python train.py --arch="tc_resnet" --model="sound classifier" --dataset="single notes of musical instruments (NSynth)" --train_examples=184686 --n_mels=64 --hop_length=160 --input="log_mel" --spec_augment=false --win_length=512 --targets=["note"] --num_classes=94 --norm="batchnorm" --hidden_act="relu" --drop_path=0.05 --depths=[2, 2, 2, 2] --kernel_size=7 --stem="single" --widths=[128, 192, 288, 432] --loss="cross_entropy" --head_dropout=0.1 --init="kaiming_normal" --residual_init="none" --optimizer="soap" --beta2=0.95 --learning_rate=0.0034 --beta1=0.95 --shampoo_beta=0.95 --eps=1e-08 --precondition_frequency=16 --max_precond_dim=1536 --merge_dims=true --one_sided=false --adamw_lr_other_params=0.0024 --max_grad_norm=0.5 --gradient_noise=0.1 --max_steps=2800 --batch_size=64 --epochs=1.0 --lr_schedule="step" --warmup_steps=140 --weight_decay=0.2 --adamw_weight_decay_other_params=0
Rows from block 5, named by matrix and row number. Rows with one number belong to one channel. Each number is 500 + 50 x the weight over its row's rms, rounded and kept within 0 to 999. All counts start at 0. Numbers have three digits each. After the name is the row's rms in percent of the matrix's.
# convs0: first width-7 conv (model.blocks.5.convs.0.weight, 288x288x7), inputs 90-98, a 7 kernel for each
# convs1: second width-7 conv (model.blocks.5.convs.1.weight, 288x288x7, transposed), outputs 90-98, a 7 kernel for each
convs0.76 102:443497462530645514519445453514425490541567481460491446520397493667540453586596497510439474503466579422474574494488640440502506501480434553419509550458466517426503591477551538489494521469446
convs1.76 099:530489597504495550489560543562562452558410403522530516482548507500585520539564499511506498424484458509384453488646507555561512588498479495541452393491446462491464469478497524419478470581597
convs0.77 099:428381467557475519489458390470597508532485556485483454556505545459561462551494429507492382565481492510602460563494540503459526435499610539455466493482574480601491489503539460523576492487459
convs1.77 100:498591457561470562488582463520518483468465436467537455493495646605462426510527495553565593415587527503568512465472474540463392460556415407596522597536561475533463502437521484623479554536486
convs0.78 102:524543551571507516449504492475499461439567467626501619437537468572576524427488479551486529594472549488395559395513539540467491521440416634517389496548518447525513426521510468481646484451446
convs1.78 100:481550583449422459478388556516474466520492553497421484519521531430534517446506484513506488543597465499465503535531492505566554510458464476461522558520538509549407466484454477475583478558633
convs0.79 100:505431508536450480495486593410498564462474442527552494514420461534485564473523513552542560481438560484595543470386418493523371491539473478502459552592447403502468466438508505454438440520440
convs1.79 102:514502467537494511492432510412560508539560448457497412508564505514523534475491638503567547567481450516485518454473487557451532508573478551507465536556537419411488474475551505541452492573463
convs0.80 100:555490441436486535394548449509536419493447613511452518549575491512396480527540475587516451531508444458522492505568571397536509501471535587410439552520543526428585460490459501518432529459556
convs1.80 096:513550489450504486490528547440481445462458497448473518461426573547462478470539550463456507525457540509498491538522497455410452467548548464436502473535386530491531522507473615515549552488402
convs0.81 097:442518513434514474467537517464503497497567517449404501446502488470489513525480587476504525524528458541447527474547452512513459407428505645553410531465537397507560472498556544504528505394499
convs1.81 099:471473524502484445544447439497502582462443551489538513429447460486503519412504573493421547500584562502433414446481592491593547503574525502435387505436583583517494538547527422443492527498474
convs0.82 099:498455533452590449503429402530415535517471485517448546498492556547485574567463499524483437573502452484456555470575569535480490551484485555436483486468554502552511531455573504550400459504401
convs1.82 102:542460465478484543448479524437464460477529515476530606496539484524466513540439473503534511488463393598530461502432565449486461493560528563480558504551550510466523549442500447464519526575554
convs0.83 099:550509428533474494511506494513509429461468509528492481498441513473473572548503463492450465497462499486439430507539562511397508485540481469521475552510466512488486483549436459527461583448482
convs1.83 098:506537450543420473460485528508482463520448462548527506555503536469521551517539524456513598534467524436604443438524470548523519554446550490525495569516400473567541547486524472521448519419470
convs0.84 104:496480565417398523534470535509485513539578509558554488502475533493545524403498468513532532546468521526554601485509510556480490519376478519601478505405476486510458574508490483517484506494542
convs1.84 102:483521510466574449502478481466454479515442387486428481493508461503580411481592411412506431529436554550551510483472458583578535563549524419432468572498465535348459484549519583501526638542464
convs0.85 099:435489576534513477432500451479475503548450509598389477556452566606526512588503440516500534474489507545564538515499522477509509554580554433535516444435515557470540528529501473489503458541468
convs1.85 100:466514560511405446549432467501469514444454428544504470510514530370535494570563505535599615505522497452479474512446537481460473405466456480481616592487486559405515559512472611561530448425484
convs0.86 099:459582509475413457537541493526495452526576480511450427556463532491515473533477474567413529568512487431489534468580562435401501496463526546550453458532528445475431512544482466462480528455495
convs1.86 096:526514418547569576464423467431552509472487472513487498517527425483420540494581441541515570524522532487519564566440503500548475554471561527458438508539423532514511409462506499541441512538450
convs0.87 098:483511473486500527511483545564517559507484427472494484545618523375502523572464515405472478538468502530544524396564522499477567496459507505475437533392518527448513415487530576464436395444433
convs1.87 100:486509538498491510506385464622555479445526581476492487510487535557513453484551439627523475498491481484444437522533519546491506513525577531482431505551539506486433512518563512527544477510467
convs0.88 101:503603499494480592529492546443458498492488512475476570460539404585581473465507519449516581543536490515477546470531562521506536398508463562425418554572532456490515504477494528504502414543540
convs1.88 101:540445482475471543429513453504482469555516527506509447471491496480535563502495628413439487514537453512513526428532502508547420502492521501497395542459455435468380546468496472488464537372560
convs0.89 100:440453575512595389541555542574370421477453527443474581457528511492548521491402513467536484421561494522464502509449491511528517477502456501576525475570483497495476518525454497510582539568463
convs1.89 098:470502525460452531456541539422506536550510536398466550548484527541498548464409551481549527508511464583568427544512494479429544512498487449516438544462532521456492428587576497452602508421536
convs0.90 097:396519488493489523512530524567451577500451478420476526554493485516602512470465537392472416504450507477544493485584558448507545490542492486533441473465597487548470551462500484514492541464452
convs1.90 098:521490500414539560486463572468568468352539486443580549464506407556482505429442613424506526522471546511559544456467526544558480418554539498536471529547575608474465442503501510465520507537481
convs0.91 101:506483584562498462450529550550494541531560505488510503510514468542434549449593378524546535483506481446564618491501495495422491508490530572495534431498525458505526486492528484569589569472469
convs1.91 101:513398539483475558555429520518425562506550483472448507503521490528470413499434454536518362421616451418520454589413483549453473340532500567543552496534536506453495490513480474358456464480561
convs0.92 104:409534516463525548507530599529539309504371525543468518562539488477541537488513486528536546530446529569471572494525504489472552493404488535457525510507508535529361445547452516475518542512472
convs1.92 098:533474407555499577461533558461556536519505383498522559484524391459465514486491431454503512551501429581489513495444524558474449500482532623463528543534442547491460497470511544554529549502536
convs0.93 100:540449473414545542454458574480554557490564604506497377458425504563467600495417465499455538558543568528504483463463502494470483502438507552481508523514512416438518396452409490483571501489580
convs1.93 100:425473524556619540495465503588484576492455388460506447385507578458523408583612561490439453563534505495479513368483515539572616486497531495485478610515603474546509391486527475522406353533497
convs0.94 101:470481526457553579486507436515542544478475508477507513548450524529545482528536424489484491562504645480574452486494549480539526465525484499505435506473406504512477508548529506487446518427495
convs1.94 102:542578530398516518492378534507418518592454483534489498539556497489479527479540428543508531554450590461551524510382546443561474489501458546478569491520419540447465554521432532455426550510499
convs0.95 102:476592443418492497571409533465562628509571477434501433509552482525457505525493598584510559552512481463549513456581576512523450510504507497464510529612421502435502421507521570525414411469524
convs1.95 098:588535522472501520570489510518515485505553567540536512495529516511443439578469567478559575414514508556462548537497537504484492544400426529416568501459485470427571447467432518524511468453596
convs0.96 100:557450522476516573522540472463518469499439542458453559468569431509516561579531379455511471468495501437499520502516520430536558488531468517508463492466513478478423451505374590537468547503427
convs1.96 104:595487424466489457486517511426453510451542517513499487524510579482469511445484449545501499454507512542486469542525520554461476571554473456503337493515494513536618483545545447487572476481506
convs0.97 101:575552470543549529470455467547515530400416474495537455473440546559606550498518585431455500481538516538470468538488486547427460469651462498541442472543493470461524442511448497462501454537544
convs1.97 100:510488468521484512587591463585452481550565440495453505568448570524492404467541491589466503521506443476505515514504561551438515568398514517522508591481438475506443427525412609454547432527577
convs0.98 102:431425499544545492547455622533507444537469549430431610566439544540476466534502403540445506453403390420543512436457432531502484519500467466527545449480566474524478413443393528416463566439506
convs1.98 101:545549478451548517472509470509629512527482432496535544540633473466608476435598485444532462502483468461518477453515562467559419546576476477473430465512537497542459531587476438495455428509437
convs0.99 101:418508532497516495559475498484482604474515549499581454494581497516549595432505644530441475550527418486535453488462503442561470490481522529546554478481567553433477484514496524565439513535568
convs1.99 101:441665522528590558463432508511551497579515518541524455536484519469429556526600433479425447475528560472499495616470449408530529443505517436504560486469505572458460443466558490546483504517468
convs0.100 100:529526544484530530398532506452555427512504507511549449608568560583587447516542432572617507414532472510448458552458524392417434537583569495536457485520469485456547537468406504447443499502573
convs1.100 101:551465492513471511549484447447486513503493435444492553472499571458512545564519484521534456544470531477459516438501476449555443535528463447526413441481501466516497465547445468558471562589608
convs0.101 101:383527493454550502500504429526459533540483518494477530470496550515491501534468446481420561565469513475447417476502494470477463479474445564523566470539484460449413414524512383480583546507515
convs1.101 099:463534500521522496576528495442512505531406493549602460505594492404475490576551475543521495527434478485476508606552547581491429513458467485434471497514469523485515530539553452400444478490506
convs0.102 100:475500482626486446478445558591415436441501489518510496440483558498405466530477463577473440423513548444526436542460496496599537504467557459503478519533536507480478525429471521403528581535512
convs1.102 102:552509542535490601519416536398582469477531571482515574437524514410588469435465391435537480513551560448424441536461520440429483580502505592511526445427547523493542498472488475541557414560466
convs0.103 099:497551445481514558403553460510450541522458496420497644473470598562434468555484486500497516511464626428527488522537559553472449476484551520448527530441559508459558497506551445498488489479504
convs1.103 101:431550559583509520503518526464553525362521466478548494472517444475566659545418457447474501480499444471539419506527603548573596576400497561446510425526404584519447500429511465483508501496467
convs0.104 103:509447471430488528526421540560477447459594492534460549419455460479530518547529490536522468561495470517494558504468546472386539461463532518492588556509481435493534460442522531494439505384535
convs1.104 100:465458538444445522556422405516517601466465499551470405551465451518455551500528550508570566458510541404516565575515441369556476556489480480463434492454459516474517513479507540484513466487557
convs0.105 101:500421441552536496544470515589504433528491421495524505488484415405484524477572586557450510485501533469521434572430459457497538476447470521505524516570486539478583417403558538503502482425466
convs1.105 104:508403482439464482606501467497573549534494499593481445488553548451494483462496468449614485446416501541465495455460555526505490528458470486461480495540457539576534475573492453573481447508469
convs0.106 099:520558533477468471440495553558462467516451469555539591534492495574584485491502476524558448485439516507535524450549434557467467493626489474526506545537515486499552509465540497553496423462493
convs1.106 103:550596525567472542508490522502483526589396521466390509546558399490530459513492588420505436455482522573445465457504440531595438533560466496463462460491497462455519533539517487484456512513516
convs0.107 098:527571480546528375586447421534475627513426469600424510502493511496507489457478455466580517505469385413498639452503533545449505389489616565491436498492504515534497487418504498598563472505476
convs1.107 102:476382544461565505513444500517479527544498411440545491472554530540496463567521491489523397531447538578506544528489514430518458418530506491502471401478582486531443552494535462540509550588579
convs0.108 098:559540538411563467462485531480611498522486435553513608497540498515505478559569431460583497421506573554491556514470459490538527476474510450566504419442532608494439539661444493463402487546486
convs1.108 097:573588531505486520535467448620510405574532548527510467541557511422548453491452462555535440447490397552513411526562468462437554480442503468535455436490546513466468484428472552440482453474432
convs0.109 102:545454506499434440475446563467495532596510458522511410447500586473472530616415505489449472497565513501593541471536560400549552486455522472507423555427460553555537553398550597478517465541362
convs1.109 098:618430501490575594573523481489422461487455556515549524467436462486479578446488469474602526451510505489503497455540486498512446424574577505536542533411523463450515536461437530557518528525498
convs0.110 102:565501519476544439479594484456483539476421518514547530535504416600494446589430481469522525551529550481515506575453506541552494506575472496416505554524510517513494480450512423522512411465546
convs1.110 099:427561460493444464607524542456590531487510612516496499490526567564353526488459524559463482388485480454430517512595482568457541504507385431550377505518447397500467511513552471460546552550575
convs0.111 101:454585535486581513487526521605521405500532462495437501417505522499539585525457506460557566493562498473533481556472504495439455482548581444456588463573562462456439532497489455529507540571490
convs1.111 099:523542496503513492517416542503434550506588493479505540428596531425570437545494415557448546528503572505416452567460651540448478547436513389471483561543473384455528530544554488544557478400481
convs0.112 100:561583505502448509486462440484479472452493428578678488465591471525622631432574507519427460568535458564507488540486518489519536444580389521447484474518436464535448439575444502484557456527443
convs1.112 101:488485483512491521543477515478460595423520419546562497526507468496542530573524457520540466396529504517508485529571579460486476500558491454434490505426423468487547564439511570367531517519529
convs0.113 096:543484494483611534441498557550471506511535490511547493504424523557448543535569584541474453513554489539581507576573506426525485495473478546504592558538567452417481477458523494529480492526452
convs1.113 100:425462532530537467460458485508693558489477449490577457557433458432519560476580565454434538495517522487461466536548579432541465573505407445485512473517563499551508388435494494549535510521586
convs0.114 100:440549531556490484416583491489419538548514642547511377397461499510589524566534509423496554524424453529479445437491413410450600424613553500428485460416502481524564468600536484484490523538437
convs1.114 101:473476569576432432438393480549539497503517503517538490458562470469521449596497560519407540604516510455504513500436504472520551541539524550582434537593474466465512566489533452491509444609421
convs0.115 097:473479520478468501573444504562606508468528431477547567568513443490495477508508457597408573580470574514435533446490487482528488346585503493591498534525530462482472472459441488535524534452553
convs1.115 100:550503545480488517449571437525491548610439560554525454526543432460528581422477505541512427421456461372521442565547470555463425476582481507504450520488482496565602471525483465448385529462463
convs0.116 102:531451501529532472502508515559469530498437557422520529452554573549483491573499443475529506520519465548637488448521503544533460454572512518562522425495470446501567503432515509455426457618458
convs1.116 100:520454509520549514554483512485462413528589521484525520514525576430527482477433522517481532474541439484459463501508409563552549490512473460512495522576458493501484457556410503477534537500478
convs0.117 098:489490432510549472387520533550541523492452507480513558471571511553501476457548530462558490461560399420531445525462560531503475539464453463501504503532548513434452489367420493554452469467421
convs1.117 100:530465621461519556478575523398527454568485485541430455509439498502518465456436561519517483478559594518541464497512469458494523513541450532472524473499501523500504517516551575491511532465446
convs0.118 101:518516548505478414545513502568440474450502521584431462546526432382528523554457533590495517441485507507455505531474593428499539497522518503478486431421505611486568503602598565412465548440460
convs1.118 100:443670448509415578552630526513451416551526471600547428530429456477551533425532618472515534549466449547485458587484389395571479475441543479480605486435362418438519495402461451481586435465409
convs0.119 098:527489489432488490509498478520425487528566486502551518527450567423517499539476468518535509509454459452525510507403454540530497454543486546537505554455538530552448540496475471522466437544545
convs1.119 101:503444509473502519485530546586499543529603528465545490583423492525498465441436536470503424586514540407512553423513509465495440480457442512450525485513464551448454529481473521458594528481512
convs0.120 100:446463475578440482532472526428594493467498613479600470439412622524517527431454573604460533494442545495481559454583443417430480405447602539520462460467513547551527549500430493588500480497590
convs1.120 101:431447478556630489428478525489566527579461515549421446509571549562449539463495505500571539419462404496538450429460519451491516553538549549465495434470517492553546466483579481512488487479478
convs0.121 100:546502503480547488551451573574484520527461601508499602510540392421518510536583469471483486532547503511531507568430525474516465539431505540545439453549551462416511487433515560574479475556474
convs1.121 099:491513526496464497480451508469519525495472488472478568579484429564513442484549505524480447501588419463562480424530422528564445448489527603468550413490491468470434570445428476583463524458593
convs0.122 099:487463532534447448592484489478513447505474496445507479488432528468568506567452440550454543576552543528482453494497515522557425545518478506426465494573563499542539402477469531468557534473469
convs1.122 100:446530459542555496477531530504536459590466483572496441523481476538517414482547498574515595595500495507496487496477493455498419510442443547559544504438468607467425454471491629593533542481520
convs0.123 099:467502487498503521549403583454440525466517462443577510467468488532615556510514428471463473531480543471517457514491490542487467398442603465453495491484506504521420593569521487448497480496505
convs1.123 097:522473543464554480426471439448552456453487474446552412637487499507554369537601502507471486552404640405474461525499462516477449515517499487505497493482543515442432470546525537432468455476447
convs0.124 100:515601468459478365474488539489531463459496471500551460532476474567529528486547375411530507507561503477451487553480504567474522474456485482598351539504497523427494514472482573452545535549524
convs1.124 099:484477474522459485487426415530588383539509502457429522553514412552526558391500506550456470418533509511428486470467505578538443463597503503483413533520574591520527587579464460435367435599548
convs0.125 101:494566509553557476413508404470593596458549516427442471502486547535446484476559512530548540488427506480478421496547475440492499463512514492554592514486547547572489488408468490454543524497508
convs1.125 096:443473497490556555561489516571560344501475512499492485438550488487439516591497550570690568442522507428399524494473479457433614454551554526547438438547497479539446518554447460431557428458512
convs0.126 099:514536447498472372536487518543592512521445500593553496496533457519452508485490532642523515412490519497496454379431514485473431531534496438506495431439477460491563412621410546435461462524433
convs1.126 098:516506518518593575515421464501588415445441475475512543471601546555416555530529497555537564533519539590457435551585462470449555428443459499581529454513455442515447501571416456513499542548502
convs0.127 102:472492524578479489524380472478547428519589580492560469494399429444572546506504442412530477521553505433552544469516527532476443474526509587353521583450437518419522445519509529484515511521435
convs1.127 099:443495434466473514497515553470493540455490496481528530506483482478478480462508582550550554527562573415500433468516543542576484515395432496502498542557516442500485531518446524584466557538471
convs0.128 100:526434425536449562489533426599567521540454485475512549539411511449520504519456430533505508506488526477592428506449468558421502563535440487417472533527380483487514439492550561541499559583489
convs1.128 100:445491398532454461488577488513530504488499501546500485513493499519489465514494504564430557565511511647454536520492464541550481541488545373543547479516494534512503506480617423497492498469437
convs0.129 101:561480483401485498446519449597601503458479605461607434516373548506513490552496452501556499521489542536437527516423504604491458512595469493484452542595537498595425501523476484552474492490525
convs1.129 102:525576457501504477561547444508505497441469509450514510495457483499541501564487511469419420482492599515519401460606520493529470489500485465548560558547435461620480480479450525541509502533421
convs0.130 101:479497521624504553509521534403552536439479517568580451514543491442521419495446516457583535431461599575510449431445552493436520491456527487475482504546530497552501449486518469483465561498415
convs1.130 102:581440420586431491476412513491494499458461457494422400469503468545511542537521551387485485527469468522549529519607553586564487616494446499465508541542442511468465427530455543454500478453514
convs0.131 099:407507526583509509436440584515554510375458501555482614514480475444470461569462464484462577467562514508421456538442499503496519563486472494518492457391553507576504537474531549477518474564462
convs1.131 097:509509530488545529509454604605451448517517414463552493468558532463425510512438480572464573475564467468551478508534513479596413481517565536502565393459587501518563517511468514424476535572447
convs0.132 101:429449507467492471483438500501537529505524579614481487549577454483465472550501515456567423425484489584448457372472615484516471411494493551577439421460435491589508476510514487498472541501412
convs1.132 101:565572561479435452564529506473536498543503381492447525511431575486578428461522498408539518502508455431450494454495505453491450477470476521567438545454467534494550584460492566504420475431558
convs0.133 100:380385553526474373520458563527432536488528451405450560583486514510519578501402558535528500559527458416516556529582514464417550558482488502451518478477435556534487514578477444558575569366521
convs1.133 099:512507454509534424460489447421530549535459532445538504539539451423495531495541549465618504581516468464412448487495557514488453568557486383484494542515533517497547505464482403383530532522475
convs0.134 098:474483476476568611510459449480529620617485515437500500429474471549505454519462461543550374418524463550476442451526476561543629462495510484529479498502531476498515476535528478601516509533518
convs1.134 100:531489518494480482411403554529518503449508492556550450517565445443528455534568529450450409447485538526510424434441530588519499594524466529582479530523475520593412443487514609381493495527521
convs0.135 103:627513481465490529470533502427579548492577475456409472513454505580482411491500445469487452512520517516548511443440495547457483427466508497499484540482548474535424531422520586462553483446449
convs1.135 099:506451481552549525420517457497468452426582597528541485537574481559523495471439458562518509555478458482547417453492480487452567543553486450442451432466584460547480510474470478557449527568519
convs0.136 100:525545461456552504439443491445496476586488472616511456546434424480459455546395559542498459475447504506538488438483476520548441484425511548495537468537595441485532505544526626461409428562512
convs1.136 098:465411560520495445500549454390467526507451467531588596466431604504562415527458425496609428449513592525419530506440500508452491445365496567524402538431501430507522481510357510461497473486542
convs0.137 100:533428451466522524486538531557540521486536431585479590598513501545562431490572592578549557466430570503467451667468602495414472419522553523503517541497534476429452522533566491553420626554552
convs1.137 099:547483519533468563454558567593424427603488504468508556347469444469382510507462586563427537526451439489532474430462530507580429527511518518406476540475510432535540452531434508408501510517452
convs0.138 100:506430417430421582496534430510478569509558526511559561455468468575577543585439525453529617477550553587524540452608549499445421497466559453523452525497602453537538455453498488493551399450541
convs1.138 100:455579532580517455573586484492540424494441549449545650397495450540507510641532432494501480439500470569515555489499507435501478479472461510533629411484518514488502463430533493406566513489421
convs0.139 100:467438591507469422477489508359576462560433469463510462610528510485550459485493490517545493483540581419439518532463482593401533502455447637481495581538456503456591439460480519479544485402511
convs1.139 098:558537582477585551534485524594520576438532557581535571389484474493513570553479503493548536484452439496614604589499494493517569567584479477548497421589513439479466541479472494503382493499547
convs0.140 099:502553413619502430487406432498599507409569496464487493493484485568492462506474499464474507507419513526513489559474590486452378504525495511473582488455513528482588540528528574453506495535500
convs1.140 103:476533613541580508430493456402559473489510468554485515476530551527479488495559522499450490492542545466537544521594408436420544452468498549530423527471395495548541435500586458543556515516478
convs0.141 099:536540488530455557555546493513479530420542553644468521586462491533535474542476483579516515550449519502494448539571468493430454462460423600495531500485462511441489514488437474471503506446601
convs1.141 095:464378473548496535502472516512502530545516473463410452526496454498481457509510441501387519527493385549425424609481395422510564549581499449520498523482426567494427563566510514490531531449515
convs0.142 100:507655483484531440458445487490588507443528571409445560546602482492435413621593539517487425531523516530513562545594561599454412507518532434466533461559529527534515553432453597478427439456448
convs1.142 100:486493513570411520561551407628449424574498537476498464454478532528508465400466446489494471543420515398508501611524523508470518497431577506542451464470472468562430495572616496554454578481533
convs0.143 099:482493444582559537539510526483529610478629439537520494485415418505439478546439462441489512578498474427498556489485467511608528490558464428564468563519458475497445526585571472497490426516458
convs1.143 097:479509608497479601520485474466575475467414473502476588578417472446547518505545567419505446552478510490487602434479530557502488576514444625465516399552471453527518509545456520436508483529558
convs0.144 099:377548556479472495492544486397474533563465441473543477491569549470492514608526600453524405509590472542491515527475501524369468536506487486487554538418453530453580534482494509516447641572425
convs1.144 097:516554495511406488468491571563419547551472515555534507576472469439517610458391473424465539572459484435556429480509447566447510489401463571492538492469533444415533494474530481542464421489552
convs0.145 100:462501551542567466442512497500513539473530583518522493596397488495566429542562556505511401577469566401514579548575511451468489423452489522439465519499478501463538433510463609486503575509437
convs1.145 105:459486513519447493433507463526534496430651412484528466464497586479544492466512542504545579560475478446476443412535550439442455457443405536534414487484467480540499437489513571455480449445470
convs0.146 103:545444536451446468511468587532617519508408553534575467534636471447553399464557545500491477624411399492479527525482516465527444422503558507545514510482474530571512518528418545464499462427478
convs1.146 100:473412445431523515377544571460455519505414509422494553526476543551504477439483462379446476427457600509424467420470569544626416520494518495476528506452516483554439579472375478566485565545500
convs0.147 099:581547517512493548624478506627531508552525494505493570523533523521511572549472456490507580479440481542503480483433593447485490511519509579518611539562481542386493522519517558495518538484472
convs1.147 099:519517457468423479516513537499645557538462432440504426540458614503464540576495544505491575561436476470496580492528456398458539536487482542409532437550522448489582468427554514492438623418437
convs0.148 099:481508403480480469451540509469469574499516497414630429453524528450525589436591541443474433485466509528534608463454462563461484476433456441486651508477500523572531579500478571466520563393505
convs1.148 101:485542511424477450442486547498438484484498487560416552394526454520622480557550428452604512382426622507550502530455570442476535548508553452422559470550550456447459526450494538416530588444393
convs0.149 100:446371491408504410459515435343538516470552549469476556535544495519559571585592589437561519479514486507559448466572473503536548479378589443550491525482500530556492560522573460473475563526471
convs1.149 097:512516501486424391530558475510507469421465355571565547479525514420473496541479530466440420475477486465498437454470492469452486577411499361465550470528384515525461563480524482421503525484374
convs0.150 100:453476493576542441513532578606465599575498482482477550511543577488499543507491456424551429554525508533465534517525523508503452486543480458554403517488442532496565490430431495576429461537529
convs1.150 096:527440463539554525429497431441505470530479488468463495484502524460514576512582511431478429425516481427467434485530528454525502564517536475461496526560442461558561463412462532469507516427461
convs0.151 101:455435534474524597467549537519496424488440553597520533554397486522579559547567519444540396488534513566482600545450504434520517574438581555492454471476496487504467514458542560579469510504413
convs1.151 099:401545527509541464467561552503511545502494533484473466546391506484454410547502429592486566459461515464559495447446468592627429461459516512517479541436543411500475595403516617486544493498472
convs0.152 103:510554502485458519557522483418442538490569485451632462441589543564585534529469440445413526502465468431541459477473477512513545486538477439557481480525489504487571491494475455533404449540442
convs1.152 106:468478504523498526388390439571439512517548534568477572493462501573553522522585426435577587475474463498553454461525516568500576574501569471459475522546487575527535519514539548463506495547587
convs0.153 097:408600473535478414506544382572549498567608416472504484501436485480510540599571514421409551387480529535530530496453493502388462444435531459592550569487545469411453442537482439574565520434637
convs1.153 098:558430529569526481492605497426564535572523505594531492414472472437422559543402579535543477405545536531604494522572507564419432411446499459516419553423542488473475520527413473437451587506538
convs0.154 097:479500493497508502555458530478498518595485487503662555524534470558587492489466525445500479563466458567436509520554459476457471489436488450526488504384595476565491536445457419445507525594542
convs1.154 102:491525543544474405506388580481561610475458532483466482572533552454510453492567466543493458442483506422503602438572469462487394439441550519553441594542532517392543461507362526485491618583496
convs0.155 098:537461497478541527503395507505443560475454500517452531513524492615492419653525414341546422460451492452503465542485497523545490499523573489513416559501460513474514512469502502564546540502403
convs1.155 099:465572504521506424538534466599396475531461546432365488593452578559544465521484439473491484523534434443531483459538471454522494466406450491494473494484446473606510506481479506498447456552524
convs0.156 100:569550475508482581568606539560490537534494602457562464477504480480483539479482581401517512521501515562551557540431519511471534483485525582481434535454497372490470586458581552459447456492582
convs1.156 099:440493634468504522460530527511525481532530570444520446503484496516594429504493536507447559454522474464490479523529492499496434414468504543410456594458526546556405437544533501421536532470498
convs0.157 102:519556488531550438513454551606497512480491490522488442521532449516589522562547561549456520526514511564477507501458466578451533556489507466519440541527509421538444485512602521554446574467464
convs1.157 100:499437535468470488444558552502424495419515510538458480515436411588586518442389463432478460501549415470456456551510424462489539474418509527556559549512423454515471473406481432551560450543476
convs0.158 099:587466529538477405462503512539513491449491529500544471551421442532504484527486547461436497498474495482484425433582524517524554487478435496520512533506557514526516509434455589495492468437501
convs1.158 100:469476543533548501454473464453498423462544520564496503536460520531582500518566486470483568425556520456386463482627525510469560657535521519492510547581565482477458498460504412528548492585468
convs0.159 097:541471431493471452525525559447516495423560405519567562466521393531545523486462473482547444442495570512514434456452552444509565581505481536494493509514492515499519474484477498562439489496442
convs1.159 096:480550392428471390495460489476445517520517440483466522516496639418574559431492522497540466564488568533445564570435537548529436525459537479575473536543469404428422517568556580457449506515583
convs0.160 101:534505492459559454470594510570444456486446516564431530490425522472418564491397472537452507489516578470522448518529410475514499489528518545446519438515479427573541494495432554532492507518471
convs1.160 099:491397462516575433480594550455525577468513560480530458413428439541456461482486471501533507487474408497443496523478570446499474465498458524452491485512501447530499588474515504504565544558473
convs0.161 100:543517490481488473427509439450507445608498488568560459462485564454539537466520511519476509517465557547471461467453483621558479521476519451563464611566550496504370523533517501475454541463426
convs1.161 105:501490444497512539537524430543497490462430555491455430592520503522517510559628469511469509512492488585513504501451519522555533524469476532509458491482433539468375595553497577549518480593391
convs0.162 100:436464444526463482478500543477415539568477577455530507443466414565522495454536517433375453442479492494529571550451519499518521475465545532503488534544531465504424504515460529480511518400418
convs1.162 097:573520548500527523522505457532517422599509450418469494524556522545442418536542542535502422508497487450574520541457577451524552562409568523443443500546532464492396394485493522506499494449570
convs0.163 101:659503535491479404524487456504576498464491463491573552572435509492511523495475534480388554543590493539468489573585462485485535537529546501481478494502461554539544553434494434496556486457502
convs1.163 101:462404469445481477472489478429514598515517511535489383539557412405526409478480551495582525484463526536471458473471456418462547485550535577540428487468521546502544646482542565454585493602443
convs0.164 098:482517510504518495551545458440428552389446433446539469523453589534435480464507599464603486508466417486539426543471497444444436472450493544463623406461496461529423504443399518549519486550497
convs1.164 100:511467478421465445502543546507545570376449596472596386512454523509575493566465473567425478468576565419580416533485566504538506476454529523573522588456417456436517565608446474451540363538450
convs0.165 099:557536409575524550531497584551523401470400563425527552479514565529470533519493525577484473401527466547454559425520406455585469353526456485530520448439532573555505509348516473530447479478495
convs1.165 099:519465506495476481507530537518452369471541531603492503534498466431559461509484464472596548429539417544467492551444494516439474537540534525518474448549470390413530529410575501468464560495466
convs0.166 099:425512484499526483537547476545527534464550507606554391486389471550581550518485508491522428422381522539492506586597456483382501480426557489512472500400504420458545527515508490512557541422513
convs1.166 098:476537560560524584544523433469484529470507477451565554447566534507490512447465492497532451388442499565514443507527437581488506571558551462490499512540498495509483512513546480531536463443526
convs0.167 103:451555546508476427600565480422513390429560516549491533499497448560549458541563511404386518424479472519535492470532520541539475620504484516586530491426562495524475508553417534509528542492492
convs1.167 099:476481593572460425516516515521527547549421362533554506513534492523473573489613507458436407512455527437477548446518560548396494506396530486507504496438462510513410458520447520567545507538547
convs0.168 103:412488573518457455481437549502511570446466509507503534492444534448482526441562598520551467449551560493492462408427505463592433501554469573535477417581554516443445438456509550556454544518482
convs1.168 103:503525528473553521602537525495510536564490536491521494507367538526533520461438492447404604562507447480453468526468512465533480384535546567481467437435483613424542559554504551507366441471454
convs0.169 101:407416455494475623490546631480518410460445513493485423497421574487457486602537493474483547549425511587461478523525499522532500499405519490513557518479514509499597499478479593458495488462440
convs1.169 102:561487500480490505490530537471515436531499410545474467470533470497414468554465447511477436444524494460420452512538567454486546567536523562531562513498502425481556445485453509484483493499563
convs0.170 100:483523471495522482507461432533441545393461419552568452467602480549455587433547510502467447597519432525493467495513483505554539472585515397514527538401530495482456526495491498479461489393454
convs1.170 100:508498533398561483516479502562542543482449506512506474544505527485494482524473446460474520493385512399509430551513530524509555508566516423463418474564507481519473504476476553540443562417503
convs0.171 103:544401576469493412535480568542562491522528514462588523533467568410558522543579424497529448498504443506449488489509523502434551515465430528469450487534433546495489497450523557507441573475481
convs1.171 100:600554451494532571583438401488566612485466521492435455544425558572477460504485506485532462415565522594584538632502540546573558452518582537496526419520494505614498467620488585542413532468486